{"time_shift_ms": 50, "input": "log_mel", "encoder_rnn_width": 128, "text_encoder_width": 128, "text_encoder_head_dim": 48, "text_encoder_layer_scale_init": 0.1, "text_encoder_inner_norm": false, "text_encoder_positions": "learned", "weight_decay": 0.3}
Rows from block 6 of the text encoder of a small contrastive audio-text model, named by matrix and row number. Rows with one number belong to one neuron. Each number is 200 + 40 x the weight over its row's rms, rounded and kept within 0 to 999. All counts start at 0. After the name is the row's rms in percent of the matrix's.
After each neuron's rows are labels from the 100 texts, of 14976, where the neuron reaches its largest size: "tokens" is the input token at the peak. Only what is clearly more common there than usual is listed. The data: read English sentences (LibriTTS-R).
# gate: MLP gate (text_encoder.blocks.6.mlp.gate.weight, 384x128), inputs 0-127
# fc1: MLP up (text_encoder.blocks.6.mlp.fc1.weight, 384x128), inputs 0-127
# fc2: MLP down (text_encoder.blocks.6.mlp.fc2.weight, 128x384, transposed), outputs 0-127

gate.130,029,187,200,193,216,223,175,252,151,189,256,221,270,161,181,165,202,225,194,109,216,224,223,220,149,226,209,229,167,220,245,189,161,170,211,214,221,242,174,201,225,248,170,120,226,202,191,211,209,239,151,256,207,167,261,215,241,201,245,172,193,179,189,93,225,136,174,234,171,179,169,188,257,158,122,197,204,170,173,266,220,226,155,265,263,211,171,211,208,192,163,264,174,326,183,116,207,263,218,289,147,196,262,197,158,161,200,188,222,286,205,192,254,170,243,226,161,231,218,228,192,187,243,247,263,223,152,184,255
fc1.130,029,207,216,162,222,268,147,202,149,133,239,134,155,184,239,247,233,249,188,172,299,208,228,222,264,259,164,153,182,191,204,222,223,153,160,129,218,193,213,259,185,199,217,190,206,172,237,218,230,215,192,217,234,196,230,227,119,160,271,269,117,141,270,209,215,251,203,284,158,248,213,273,189,166,204,232,161,213,192,236,236,130,164,227,185,248,223,183,180,241,181,183,274,202,227,173,207,215,232,142,154,268,242,157,175,249,230,197,263,238,119,175,158,195,173,179,159,199,147,168,202,189,155,157,209,210,165,237,162
fc2.130,026,211,178,172,196,296,207,224,175,152,253,204,169,206,161,139,223,165,155,223,294,204,230,218,197,153,137,210,114,144,179,155,202,170,197,246,231,132,233,241,242,135,149,210,259,187,209,158,203,216,177,224,197,216,192,268,206,185,202,211,84,243,206,166,215,240,178,279,217,195,232,250,217,198,145,163,179,184,161,276,249,207,241,126,126,165,202,105,178,186,169,171,162,239,229,281,195,259,235,164,258,164,181,199,207,213,213,132,227,287,156,223,229,203,184,186,160,166,162,198,228,157,190,183,198,198,232,207,196
tokens: "by"; "mary"; "are"

gate.218,100,220,167,151,228,194,224,269,197,234,200,185,248,312,143,182,185,155,263,135,116,196,153,203,230,184,220,153,140,217,217,153,204,191,190,186,265,219,160,201,150,239,234,199,216,127,163,194,127,258,218,238,92,205,190,221,170,154,207,190,209,168,185,168,161,173,227,154,263,278,205,200,176,197,67,220,203,147,208,185,209,212,176,180,246,311,222,228,219,170,224,187,162,174,216,238,267,169,217,201,198,214,181,215,254,143,208,220,203,202,221,208,174,135,231,180,128,173,284,230,241,201,227,174,180,230,198,186,193
fc1.218,112,294,144,113,176,178,216,204,238,267,161,224,244,229,192,204,221,137,107,224,116,218,112,178,175,155,228,197,198,234,206,159,149,292,200,231,269,279,237,191,162,160,217,180,237,193,53,210,243,179,222,230,220,221,224,188,178,186,187,225,184,160,196,222,160,206,214,178,152,167,207,173,243,231,134,255,262,146,192,254,175,145,253,200,118,211,222,206,210,218,167,204,220,234,177,211,305,196,235,224,218,215,228,208,252,225,224,243,215,185,184,205,169,200,180,160,188,237,201,192,229,223,243,209,253,208,172,205,239
fc2.218,080,229,200,149,233,204,199,231,222,251,195,193,194,250,122,211,144,183,220,174,189,218,178,168,193,203,124,214,152,278,248,217,192,257,244,253,230,240,165,182,169,224,195,281,166,206,203,220,258,169,226,233,227,185,191,210,205,204,216,198,141,114,254,167,172,175,210,118,238,224,206,153,233,202,258,224,145,134,203,159,274,197,249,164,125,228,255,188,212,182,223,206,208,191,168,220,269,117,227,176,220,256,202,155,223,186,176,191,242,277,283,271,206,200,148,254,191,277,237,182,217,280,221,241,187,241,226,218,285
tokens: "i"; "head"

gate.54,055,248,205,230,211,180,126,254,154,196,160,234,189,213,193,185,114,184,219,176,227,252,170,168,188,175,164,185,215,229,188,231,217,244,199,173,199,246,244,125,153,177,203,204,182,249,174,251,172,210,151,171,222,152,141,185,162,188,267,234,329,202,242,176,259,211,163,231,231,171,154,206,155,125,196,230,188,172,177,178,125,131,142,247,230,177,199,248,243,225,195,224,226,217,210,157,253,180,192,153,227,226,86,117,197,95,154,148,268,271,184,189,184,197,211,184,180,182,190,189,173,186,184,226,257,225,186,173,262
fc1.54,042,233,211,144,184,174,133,164,193,217,208,243,201,221,254,208,196,215,232,132,272,115,169,166,192,207,177,224,218,221,213,243,250,197,238,185,175,197,248,130,224,161,201,188,135,214,215,155,252,162,207,275,269,152,250,171,200,159,226,150,177,184,223,110,234,138,236,228,249,192,189,162,105,137,195,203,197,150,197,171,185,209,197,221,165,225,199,206,151,227,198,163,254,275,233,244,221,186,241,254,224,190,106,233,168,197,164,155,132,152,222,212,258,212,180,257,199,244,194,175,151,193,194,199,210,272,155,304,264
fc2.54,050,101,185,209,191,198,189,117,182,204,230,136,198,260,132,233,189,217,187,203,217,171,279,231,215,229,217,246,203,246,237,322,246,169,200,229,206,187,243,227,246,261,172,239,216,192,185,197,172,135,136,216,218,192,228,187,199,131,261,154,150,251,205,249,222,218,158,226,190,172,293,175,163,241,225,176,184,204,206,156,259,233,229,165,157,214,151,168,177,283,170,174,235,229,222,246,165,243,207,277,142,221,224,284,234,239,214,239,204,166,261,213,181,185,164,224,215,245,227,217,242,177,156,249,265,186,180,272,206
tokens: "i"; "a"

gate.11,114,160,224,220,178,177,161,274,145,163,269,134,217,270,205,198,200,275,236,250,182,207,235,227,180,200,251,240,200,198,208,248,171,169,211,231,181,185,207,304,259,170,240,205,175,238,184,197,161,240,183,108,175,141,235,198,186,173,198,259,251,246,173,189,149,198,308,207,207,198,163,238,243,225,321,224,176,214,210,182,247,191,164,210,123,195,161,170,143,197,152,182,233,201,193,219,182,206,216,140,146,114,177,198,266,191,125,224,169,240,222,207,176,277,249,211,185,157,201,257,190,198,191,191,215,152,207,149,153
fc1.11,094,198,190,149,199,188,202,161,158,194,239,105,200,219,142,135,174,250,186,174,175,211,277,200,149,228,258,176,203,224,125,192,247,136,211,206,223,231,244,204,181,249,256,180,180,179,131,143,153,235,166,178,258,196,219,179,196,198,179,221,222,251,117,183,179,201,248,201,198,134,144,236,235,185,257,222,191,207,201,198,249,230,232,161,159,199,121,177,161,218,110,169,270,258,167,237,144,172,250,164,140,136,156,227,246,253,99,243,173,174,197,176,154,217,218,211,205,232,192,233,155,130,184,184,271,220,225,210,154
fc2.11,096,230,179,164,250,170,181,177,160,175,173,211,242,192,207,99,238,130,233,235,229,203,214,177,226,169,230,216,206,205,201,190,232,205,208,212,284,155,209,113,191,147,163,134,233,192,234,132,208,152,270,240,149,229,184,237,275,217,110,199,166,232,150,191,102,211,248,275,241,211,233,178,138,198,250,210,140,163,132,190,197,181,175,199,158,186,236,157,207,248,116,274,214,178,217,223,122,142,193,214,223,177,206,225,185,196,209,264,202,178,163,255,190,233,196,224,258,175,144,222,212,178,258,271,183,171,225,147,207
tokens: "i"

gate.10,085,165,226,218,281,191,212,233,182,222,183,252,153,228,215,200,212,134,175,239,239,226,178,198,188,156,187,274,216,262,248,240,220,184,207,116,122,201,184,126,152,135,171,182,172,215,193,176,240,163,232,207,174,210,203,208,146,216,165,195,122,252,205,251,208,229,172,224,164,221,203,264,191,184,245,223,205,274,186,190,264,243,163,231,166,302,135,156,158,204,194,182,250,134,207,200,180,184,176,119,228,257,155,161,236,136,192,180,96,199,138,92,197,177,219,271,153,206,223,228,205,208,153,227,214,194,187,164,203
fc1.10,093,187,202,212,208,212,219,226,162,190,213,173,244,230,165,146,195,212,298,215,209,169,213,208,107,173,159,251,219,97,195,243,172,134,195,197,184,150,218,204,128,228,198,252,161,215,176,168,207,176,223,151,251,172,220,199,216,168,160,167,158,209,166,208,121,312,187,288,158,281,225,218,197,138,242,242,212,116,224,160,171,191,245,205,243,148,165,247,121,235,184,178,229,211,234,212,189,148,246,209,215,179,189,119,226,212,198,195,251,218,197,214,206,164,170,161,142,120,175,242,139,223,241,229,283,167,201,190,197
fc2.10,089,312,245,258,182,221,252,188,201,167,172,219,175,171,172,187,213,134,231,193,239,155,218,285,211,270,219,141,142,212,149,148,160,176,170,244,133,144,186,248,141,158,174,176,203,180,184,245,198,123,197,248,218,188,137,183,276,220,181,139,171,217,168,239,185,194,222,233,199,215,177,176,142,218,203,280,175,185,193,276,197,188,235,276,245,162,150,159,176,234,123,268,115,165,188,217,200,256,184,194,205,174,159,157,196,202,162,219,236,210,149,236,179,259,134,206,221,198,262,187,135,187,175,210,211,187,173,248,229
tokens: "you"; "your"; "you've"

gate.189,130,243,171,131,259,269,204,215,160,169,199,218,217,215,154,158,179,148,216,192,92,309,229,203,189,160,182,226,206,254,209,211,246,181,275,176,163,130,183,280,234,218,189,219,190,183,127,214,236,191,145,232,147,196,259,235,194,188,242,179,160,211,170,218,203,228,222,170,201,269,173,207,272,158,217,241,259,164,153,199,187,249,132,198,179,203,174,217,174,206,224,202,247,206,161,246,259,139,189,237,163,323,204,197,158,133,210,191,262,150,187,211,251,140,215,151,204,261,187,199,178,236,206,202,264,179,242,192,236
fc1.189,130,193,183,222,208,199,183,131,153,199,199,160,301,115,181,160,197,202,184,210,186,203,166,180,204,207,238,250,175,259,211,205,143,157,175,200,136,143,149,229,75,164,229,224,188,133,275,181,287,159,161,186,209,237,137,177,266,184,192,209,155,233,210,255,220,191,202,241,160,249,256,236,183,93,188,152,277,225,209,172,183,236,207,274,194,201,185,195,210,234,195,206,283,198,248,217,203,261,215,180,162,215,233,131,129,170,178,187,190,177,156,174,172,230,209,243,168,221,243,133,211,163,206,183,225,153,245,242,200
fc2.189,128,134,186,168,217,320,182,198,178,222,204,213,185,192,165,181,260,241,220,167,252,186,153,254,119,207,178,229,272,205,169,204,121,216,210,190,149,229,136,161,234,194,168,276,196,218,198,214,255,243,180,205,251,247,208,202,207,226,222,150,163,150,242,176,130,237,243,276,167,153,214,246,185,187,209,207,169,257,274,230,178,206,174,160,185,206,134,150,218,187,212,232,189,297,194,254,235,162,204,177,232,160,219,218,185,245,232,189,162,245,161,83,226,181,122,203,219,279,196,164,227,151,199,241,169,243,230,177,173
tokens: "you"; "yet"; "you've"

gate.17,143,123,169,171,210,168,151,252,179,176,109,230,264,194,242,153,196,153,238,197,137,281,192,176,204,227,163,207,208,229,149,123,230,204,176,251,211,210,235,192,199,187,169,165,222,185,238,210,194,230,239,213,223,141,225,188,241,152,199,161,215,202,190,304,197,188,250,210,79,219,184,152,222,275,191,143,258,184,233,225,216,202,200,213,174,211,216,193,278,117,239,233,237,232,173,201,218,124,263,210,210,282,256,216,175,203,173,241,213,129,174,211,203,262,297,235,219,168,175,202,179,181,127,187,203,226,248,228,178
fc1.17,137,285,161,190,185,169,198,210,217,264,272,129,187,165,249,255,246,282,158,221,150,136,255,219,237,221,187,135,196,134,200,264,155,239,210,253,160,200,206,230,162,249,182,180,96,152,194,238,217,214,166,185,194,201,204,146,198,235,138,125,238,234,168,163,161,190,54,198,176,208,149,269,160,188,272,172,185,220,196,190,167,162,177,156,202,196,201,161,184,212,230,219,207,258,241,128,193,244,152,189,172,178,195,205,205,196,216,163,204,213,192,193,212,190,145,236,155,183,259,260,224,146,184,237,195,214,246,221,164
fc2.17,127,224,176,195,197,179,195,276,201,230,182,166,237,266,217,230,215,215,231,190,200,181,224,206,241,184,174,166,200,278,243,250,239,216,246,281,156,242,169,193,242,174,230,108,150,178,235,180,243,193,149,167,182,268,173,181,260,166,179,219,204,141,199,187,186,172,189,179,232,126,275,154,214,245,143,134,282,222,202,190,151,176,234,141,139,204,168,202,197,136,131,229,243,91,199,154,208,169,272,228,215,250,217,154,196,241,215,239,212,222,168,199,180,182,162,209,138,297,163,275,244,141,216,227,207,197,186,236,223
tokens: "my"; "as"; "of"

gate.260,128,169,205,215,219,157,202,140,174,191,184,147,199,221,151,122,258,172,253,196,166,207,215,187,208,235,103,203,249,190,179,287,230,221,222,232,221,275,202,175,241,207,239,154,214,146,250,255,162,201,291,216,244,239,186,184,175,201,185,230,201,216,158,293,174,137,206,144,204,209,261,131,162,305,176,258,234,173,167,131,228,218,173,157,187,109,215,160,158,149,213,275,177,182,244,218,237,164,226,181,93,205,208,232,209,262,177,179,214,161,168,184,232,152,198,201,190,186,199,220,200,252,178,222,199,228,217,143,232
fc1.260,109,186,176,234,209,147,212,161,133,229,181,165,212,220,180,92,176,166,221,207,178,165,184,212,149,176,125,223,188,256,221,319,232,191,282,217,253,266,228,190,197,194,213,162,236,190,219,242,201,201,302,208,232,234,210,214,221,197,184,236,156,189,195,262,134,159,209,147,144,197,222,134,153,300,174,303,199,204,167,163,235,170,175,200,216,146,229,185,143,175,227,232,199,203,230,240,213,197,219,186,94,238,202,229,187,248,175,178,187,125,179,233,218,213,158,226,232,186,231,193,216,262,209,266,165,228,209,123,192
fc2.260,135,215,147,196,226,160,220,210,211,187,272,208,149,286,138,203,218,263,159,161,176,210,215,177,187,256,173,175,166,244,256,231,160,132,210,174,245,175,212,200,153,157,184,179,233,192,163,177,289,176,181,270,238,172,233,199,216,121,172,228,212,254,236,195,237,200,239,156,214,228,263,150,190,196,228,165,231,257,239,242,252,212,221,183,226,235,232,246,224,272,209,182,253,243,105,196,148,165,137,245,220,181,185,198,227,179,186,189,186,162,247,158,166,269,202,189,185,200,168,187,111,253,235,181,221,152,129,325,219
tokens: "my"; "wait"

gate.301,124,182,158,97,216,171,169,198,199,208,248,210,195,171,138,173,184,198,201,130,156,152,211,163,188,200,161,226,217,239,190,207,225,168,144,229,200,156,238,212,255,227,139,262,137,244,240,250,202,245,188,219,245,147,213,137,218,182,227,172,218,173,158,225,250,169,236,166,191,212,131,183,152,242,170,258,219,203,136,203,175,197,178,224,289,253,224,204,210,290,184,207,212,228,223,193,175,207,210,226,175,180,219,205,211,233,301,167,188,189,145,198,152,183,185,240,202,161,241,278,272,292,242,246,253,313,167,209,127
fc1.301,116,250,258,214,231,234,221,212,186,184,204,224,148,230,168,226,184,170,208,243,236,270,163,236,223,193,232,167,202,161,232,211,168,209,161,179,216,266,169,199,129,241,238,160,281,177,211,125,204,177,148,142,207,258,142,215,172,159,220,192,222,248,224,210,148,213,172,196,190,144,302,191,202,147,210,168,233,221,268,219,236,212,170,155,113,134,181,227,234,182,195,185,192,206,194,208,235,149,204,174,170,172,178,217,215,190,130,213,254,197,261,191,209,125,206,210,171,217,144,136,136,121,272,159,108,100,246,158,236
fc2.301,125,286,217,244,214,173,251,206,204,198,218,161,314,237,187,124,234,242,252,159,212,143,268,126,243,214,199,174,217,187,218,225,173,235,103,235,174,136,242,228,171,224,264,191,225,232,210,196,201,249,190,243,184,216,182,179,171,162,211,259,188,250,159,163,235,231,203,177,255,116,207,156,194,215,233,172,227,259,206,222,169,225,206,244,232,182,189,93,220,235,178,246,239,200,176,229,217,230,199,224,254,215,214,132,136,84,160,204,220,183,194,125,182,218,168,202,212,152,176,220,238,193,121,243,211,242,243,175,172
tokens: "in"; "him"

gate.80,136,143,208,159,150,267,159,233,228,155,209,195,154,144,154,243,262,135,244,224,182,205,196,197,181,292,180,275,223,131,215,272,230,246,162,173,213,132,170,217,207,192,220,148,247,247,210,257,238,227,179,195,158,213,215,217,245,269,221,214,248,230,267,283,159,148,194,238,252,236,249,240,205,214,241,197,271,159,255,194,180,202,120,237,207,208,195,174,221,191,207,206,148,231,201,167,268,169,167,128,235,226,159,214,215,162,219,167,183,218,218,153,283,209,180,171,175,190,206,183,187,212,217,186,216,144,105,123,160
fc1.80,121,213,206,200,252,192,237,238,217,173,234,190,159,230,249,175,213,222,260,207,250,244,146,209,189,131,257,192,183,254,201,207,203,149,232,155,199,197,246,193,173,172,202,213,225,244,230,183,233,198,160,288,207,159,149,265,217,208,235,224,262,228,150,176,201,205,213,162,237,131,154,200,183,205,177,200,149,202,204,134,221,121,193,158,137,181,181,197,172,168,289,260,197,135,107,228,203,265,203,255,132,191,230,189,240,159,209,198,204,185,164,203,216,236,144,126,128,189,224,206,157,216,160,217,244,279,306,112,250
fc2.80,128,168,249,241,185,151,221,256,194,215,185,155,143,233,174,177,207,176,190,193,225,178,180,153,205,223,184,126,219,243,173,178,171,200,195,208,153,182,149,203,181,191,268,196,228,272,238,215,199,252,153,216,278,180,166,260,114,177,139,178,220,183,250,249,141,180,183,249,186,223,138,194,197,251,196,171,229,91,264,154,277,213,153,202,220,166,238,214,190,238,193,234,238,196,178,214,236,221,162,135,161,217,192,183,251,162,235,100,179,217,166,206,201,314,224,205,138,136,194,231,88,225,189,184,140,229,185,224,219
tokens: "you"; "what"; "he"; "would"

gate.91,057,184,240,248,228,259,217,289,201,178,222,164,195,222,162,202,207,180,240,131,186,208,248,276,290,275,172,225,158,198,187,166,191,196,234,167,145,265,164,278,130,182,209,144,208,190,171,247,186,169,166,144,171,197,193,207,214,245,156,230,202,216,247,216,208,199,235,175,240,237,233,233,212,221,149,174,183,230,166,225,174,179,261,213,311,190,244,236,225,133,195,215,192,218,210,147,171,182,251,150,155,271,134,177,185,259,145,195,176,172,219,272,140,215,253,162,256,121,189,243,210,189,250,216,180,172,184,109,225
fc1.91,070,188,188,249,243,216,228,274,201,212,225,167,173,261,225,175,264,157,192,151,143,223,264,221,202,230,140,108,174,185,186,195,213,234,158,165,217,210,178,265,167,209,170,256,236,150,197,175,221,173,173,187,152,235,227,224,161,193,174,179,224,137,230,197,253,184,208,104,206,181,167,263,220,226,221,163,160,246,193,156,209,249,242,195,229,236,172,204,183,166,244,231,210,215,209,160,121,211,255,231,173,264,183,146,230,214,150,202,248,202,230,310,103,280,255,226,252,185,215,249,175,140,154,231,153,210,162,126,149
fc2.91,059,285,163,239,271,197,194,209,151,197,166,214,185,250,215,207,242,181,251,223,189,226,204,216,192,157,217,167,254,215,169,140,186,254,248,286,201,264,207,173,235,121,235,260,250,204,225,196,186,218,131,258,223,238,280,200,199,176,148,205,154,199,207,267,223,220,269,136,184,160,240,231,254,228,259,174,185,245,182,172,209,157,217,182,202,184,197,111,209,195,214,144,209,249,267,166,128,188,231,207,220,170,157,171,173,237,289,274,214,158,244,187,197,204,273,235,223,226,134,153,300,196,236,219,207,199,238,205,224
tokens: "in"; "and"

gate.78,068,233,231,222,181,256,189,202,183,268,194,218,220,226,187,156,191,198,194,215,248,135,158,177,168,201,266,213,190,205,260,226,176,173,157,244,215,153,273,180,222,130,187,235,187,244,192,165,191,143,184,226,220,132,174,190,214,204,246,134,216,207,178,241,171,194,136,246,199,249,224,207,194,142,199,238,282,198,241,218,146,186,165,188,218,141,253,253,232,126,283,205,212,160,199,284,273,274,171,236,223,188,123,233,241,192,277,204,151,162,184,209,227,142,205,192,85,203,221,180,220,236,157,273,197,194,176,279,250
fc1.78,061,181,163,167,151,164,205,163,209,229,142,144,198,289,199,228,215,240,171,228,210,185,179,211,178,104,220,261,226,218,108,167,236,117,183,128,177,178,120,154,125,209,152,162,234,243,170,238,259,120,238,209,168,226,136,161,152,259,176,203,196,202,207,234,144,221,208,267,206,257,241,179,164,190,162,215,128,224,245,230,237,164,212,201,203,169,198,203,171,206,212,207,176,230,204,213,223,162,154,200,148,264,227,172,254,233,149,191,176,188,205,182,255,219,143,161,107,186,219,227,202,141,204,172,284,181,135,178,162
fc2.78,053,209,209,256,184,223,197,214,172,187,268,100,206,232,190,247,119,185,137,204,229,160,179,161,221,228,230,151,152,254,160,185,222,163,123,178,186,249,180,176,212,134,203,260,198,198,179,213,225,136,120,156,185,174,158,243,207,217,180,151,218,278,136,241,147,182,160,238,172,176,215,187,253,185,236,165,240,215,164,182,114,252,155,168,239,194,294,238,196,155,221,227,220,216,190,184,293,159,217,224,173,293,173,186,238,217,177,219,181,145,192,180,228,113,214,169,149,202,232,192,184,233,165,212,198,175,149,113,221
tokens: "you"

gate.112,095,153,235,208,219,250,144,193,230,166,202,218,232,222,199,188,267,240,141,274,234,156,217,177,183,195,161,255,175,134,209,257,232,147,196,201,156,148,195,248,230,234,178,225,191,211,311,187,167,165,144,202,175,197,168,205,204,202,163,167,221,193,179,134,171,297,166,157,238,211,158,257,159,90,179,191,145,213,200,184,174,233,154,147,213,189,152,224,239,251,134,181,184,197,165,213,256,199,181,231,243,137,211,157,214,172,195,173,224,281,160,268,193,216,205,238,207,176,223,227,234,250,155,174,221,95,259,132,150
fc1.112,080,265,231,129,255,194,204,195,288,222,201,201,190,180,188,194,180,85,172,217,189,212,220,217,216,131,195,196,192,233,217,173,187,204,142,262,207,249,206,103,114,223,261,200,198,240,155,186,194,166,283,307,224,174,128,153,185,215,130,182,190,105,193,208,138,213,140,125,212,162,186,118,143,129,145,195,158,215,170,195,241,227,240,197,181,209,239,194,189,205,187,215,228,211,186,170,195,130,247,227,179,262,185,232,224,276,166,168,212,218,230,167,192,176,260,187,208,196,195,192,184,284,200,179,185,215,201,219,207
fc2.112,081,165,242,182,234,214,147,207,208,184,198,223,194,151,168,126,211,74,226,192,196,247,173,179,231,182,185,178,241,243,208,109,194,200,201,219,300,261,206,188,225,168,221,163,195,233,76,191,189,211,197,264,211,171,245,196,227,172,172,220,210,91,163,248,189,250,156,142,174,239,213,169,235,218,173,253,248,212,163,174,218,163,161,202,193,184,243,170,231,162,207,226,212,187,268,220,193,178,172,224,195,200,169,247,227,221,241,149,203,181,288,189,183,201,269,175,281,211,201,222,245,190,174,287,187,240,185,219,317
tokens: "i"; "to"; "and"; "could"

gate.177,095,193,285,125,220,278,181,175,213,258,263,198,210,235,199,202,225,161,183,190,156,138,189,208,179,201,150,288,128,163,231,269,123,269,98,172,121,193,188,206,190,178,190,223,228,129,155,253,250,183,236,250,189,213,242,221,184,257,170,199,210,167,194,102,203,204,246,215,239,184,209,176,197,255,176,215,236,186,232,183,241,201,203,180,202,188,138,176,249,171,215,213,204,167,204,135,176,266,175,141,127,230,235,176,229,166,194,127,206,172,277,241,175,164,220,211,185,264,212,216,200,203,198,269,230,265,201,243,222
fc1.177,092,219,111,225,198,80,215,265,205,174,129,230,179,160,198,210,198,307,201,165,227,245,178,211,195,239,266,169,234,251,188,168,213,94,256,213,252,214,230,189,201,211,162,141,204,210,214,185,219,217,149,203,244,191,142,195,211,133,241,198,204,263,225,281,218,192,182,199,198,199,210,225,230,137,182,151,169,209,201,193,136,214,186,236,186,234,256,193,176,235,188,256,208,215,202,242,233,179,230,293,316,194,154,225,200,231,208,275,232,212,195,106,217,185,153,201,183,174,219,194,154,187,154,151,179,136,151,201,171
fc2.177,108,246,162,249,175,255,131,232,151,153,189,224,257,288,181,185,165,216,248,262,159,199,202,195,209,178,204,180,179,236,180,175,249,225,169,238,252,195,158,183,188,264,187,258,152,230,197,197,216,224,260,229,157,183,169,193,260,185,236,124,207,183,228,142,170,220,227,254,236,265,194,156,177,219,178,190,256,123,147,187,180,244,237,170,136,103,226,211,150,161,286,254,170,175,198,179,243,247,256,142,111,172,209,225,241,163,166,130,217,237,156,157,169,197,222,211,247,233,182,208,215,213,269,203,123,234,220,212,222
tokens: "<end>"; "a"; "be"

gate.330,105,173,228,206,116,191,245,197,178,184,207,153,259,188,172,239,161,129,161,195,175,182,226,223,207,142,232,257,159,184,226,266,199,188,154,201,145,259,220,235,174,210,136,235,200,199,157,258,215,85,233,250,155,221,211,161,163,297,206,180,166,186,145,216,185,248,145,172,248,182,264,179,139,204,199,169,254,228,152,170,206,183,221,248,174,176,174,223,260,274,219,233,197,189,171,169,235,212,212,178,108,196,195,184,181,93,254,171,256,224,140,170,252,153,194,212,207,189,141,174,226,261,255,259,197,166,201,148,194
fc1.330,101,194,192,211,186,203,211,195,176,218,211,193,256,228,215,250,166,216,186,236,197,223,257,188,266,170,213,257,187,204,261,227,256,210,155,183,143,243,189,285,181,190,163,196,211,130,183,279,217,76,223,218,189,249,205,163,149,294,228,178,180,126,143,186,249,245,164,184,255,203,296,245,147,196,191,190,211,231,171,162,184,171,217,211,191,178,174,249,185,272,248,209,198,162,179,172,250,220,177,193,93,142,230,182,187,117,237,167,239,169,143,184,221,166,227,198,241,202,142,183,210,232,283,255,217,157,190,136,187
fc2.330,116,210,233,185,223,178,204,246,223,221,249,259,131,150,180,194,268,172,239,120,168,216,131,185,245,163,182,264,206,208,163,244,118,191,186,135,155,243,178,232,166,185,179,181,195,165,216,168,199,248,183,178,232,126,202,214,139,183,224,296,186,308,152,225,157,219,211,184,169,179,178,258,244,167,176,152,180,173,162,204,245,240,139,143,221,289,263,168,220,250,157,179,213,179,142,197,167,193,139,217,225,204,146,200,212,233,213,206,224,117,194,187,164,213,216,158,193,242,197,244,187,302,182,219,221,257,274,206,214
tokens: "in"; "and"

gate.57,128,140,149,170,121,217,224,179,255,202,248,211,159,243,145,244,223,205,207,207,198,236,271,210,228,283,143,238,173,229,194,187,129,213,206,243,174,230,242,266,274,170,250,226,223,238,239,183,205,187,233,161,192,189,205,172,232,155,180,225,200,244,262,183,217,169,174,214,254,106,164,190,116,207,286,227,215,254,212,229,276,211,190,195,173,276,264,226,250,159,270,219,207,159,229,175,167,187,259,239,174,296,175,227,234,131,232,212,162,217,169,272,202,152,207,212,191,169,260,194,212,247,165,191,222,180,178,182,144
fc1.57,118,164,165,189,137,178,167,231,187,174,203,226,150,252,209,201,169,177,238,164,183,197,261,216,169,206,111,236,191,268,231,189,156,175,90,239,165,170,230,189,248,178,283,211,280,170,178,167,191,206,262,249,223,248,216,216,225,225,251,284,248,280,235,201,282,223,177,179,246,126,211,163,131,306,233,181,206,224,117,208,183,177,192,209,174,199,320,229,220,211,215,177,224,198,188,154,186,167,159,241,184,234,197,210,254,182,225,232,211,207,198,115,166,188,167,203,177,149,216,231,143,230,236,204,202,216,223,176,212
fc2.57,116,207,205,169,153,247,173,179,183,179,213,302,206,163,233,198,155,181,204,147,142,179,167,188,254,228,279,216,178,174,240,160,251,183,197,262,150,168,229,176,171,283,218,239,269,160,125,175,147,171,167,163,138,153,228,219,185,207,247,164,191,183,156,195,151,258,238,217,219,187,189,167,274,171,213,176,211,154,170,144,200,247,176,126,179,171,190,149,247,210,176,189,137,210,157,213,201,221,192,222,239,230,193,228,181,215,157,58,257,243,205,223,193,225,137,217,133,142,183,302,164,177,179,211,159,223,244,203,180
tokens: "in"; "and"

gate.133,022,201,182,242,173,241,213,246,156,173,142,183,134,226,263,227,194,150,203,177,195,181,230,166,220,201,169,194,221,183,143,140,146,184,148,72,200,206,190,271,118,253,179,154,87,228,150,186,192,235,268,227,201,238,147,194,174,199,153,160,226,146,192,219,171,208,170,231,221,250,210,242,172,211,220,229,176,242,239,197,224,209,271,192,194,186,239,210,129,217,109,195,202,236,234,210,139,147,202,160,252,207,165,166,148,208,191,240,311,161,118,219,225,210,144,194,153,183,155,238,201,260,178,224,199,191,208,215,229
fc1.133,024,177,207,133,160,144,191,190,305,274,261,212,180,226,163,204,168,173,213,204,246,198,129,242,207,179,195,176,213,246,187,215,160,156,103,156,227,291,252,226,188,248,156,195,173,119,218,134,144,206,224,194,186,208,163,142,165,212,224,190,227,240,138,149,170,237,180,272,233,160,243,207,196,212,195,151,199,188,123,181,265,252,149,227,204,246,123,215,247,238,248,226,194,180,212,196,187,185,210,153,229,293,178,197,252,198,194,264,131,197,223,159,164,250,193,176,212,191,192,152,173,229,250,183,250,185,140,161,165
fc2.133,022,208,210,95,226,216,183,161,277,213,233,219,185,196,202,203,198,222,209,179,165,149,260,209,248,112,230,283,196,242,210,191,275,145,175,214,196,198,206,196,137,202,187,250,227,237,130,179,246,208,233,214,120,236,237,160,238,104,162,261,261,258,155,168,206,169,161,209,216,167,240,119,170,162,200,140,182,214,138,203,216,212,123,194,211,201,162,225,186,197,246,287,156,219,226,255,189,190,227,163,226,211,224,241,239,179,182,234,140,239,261,185,181,191,169,202,143,191,202,111,242,189,106,189,187,218,194,198,156
tokens: "i"; "it"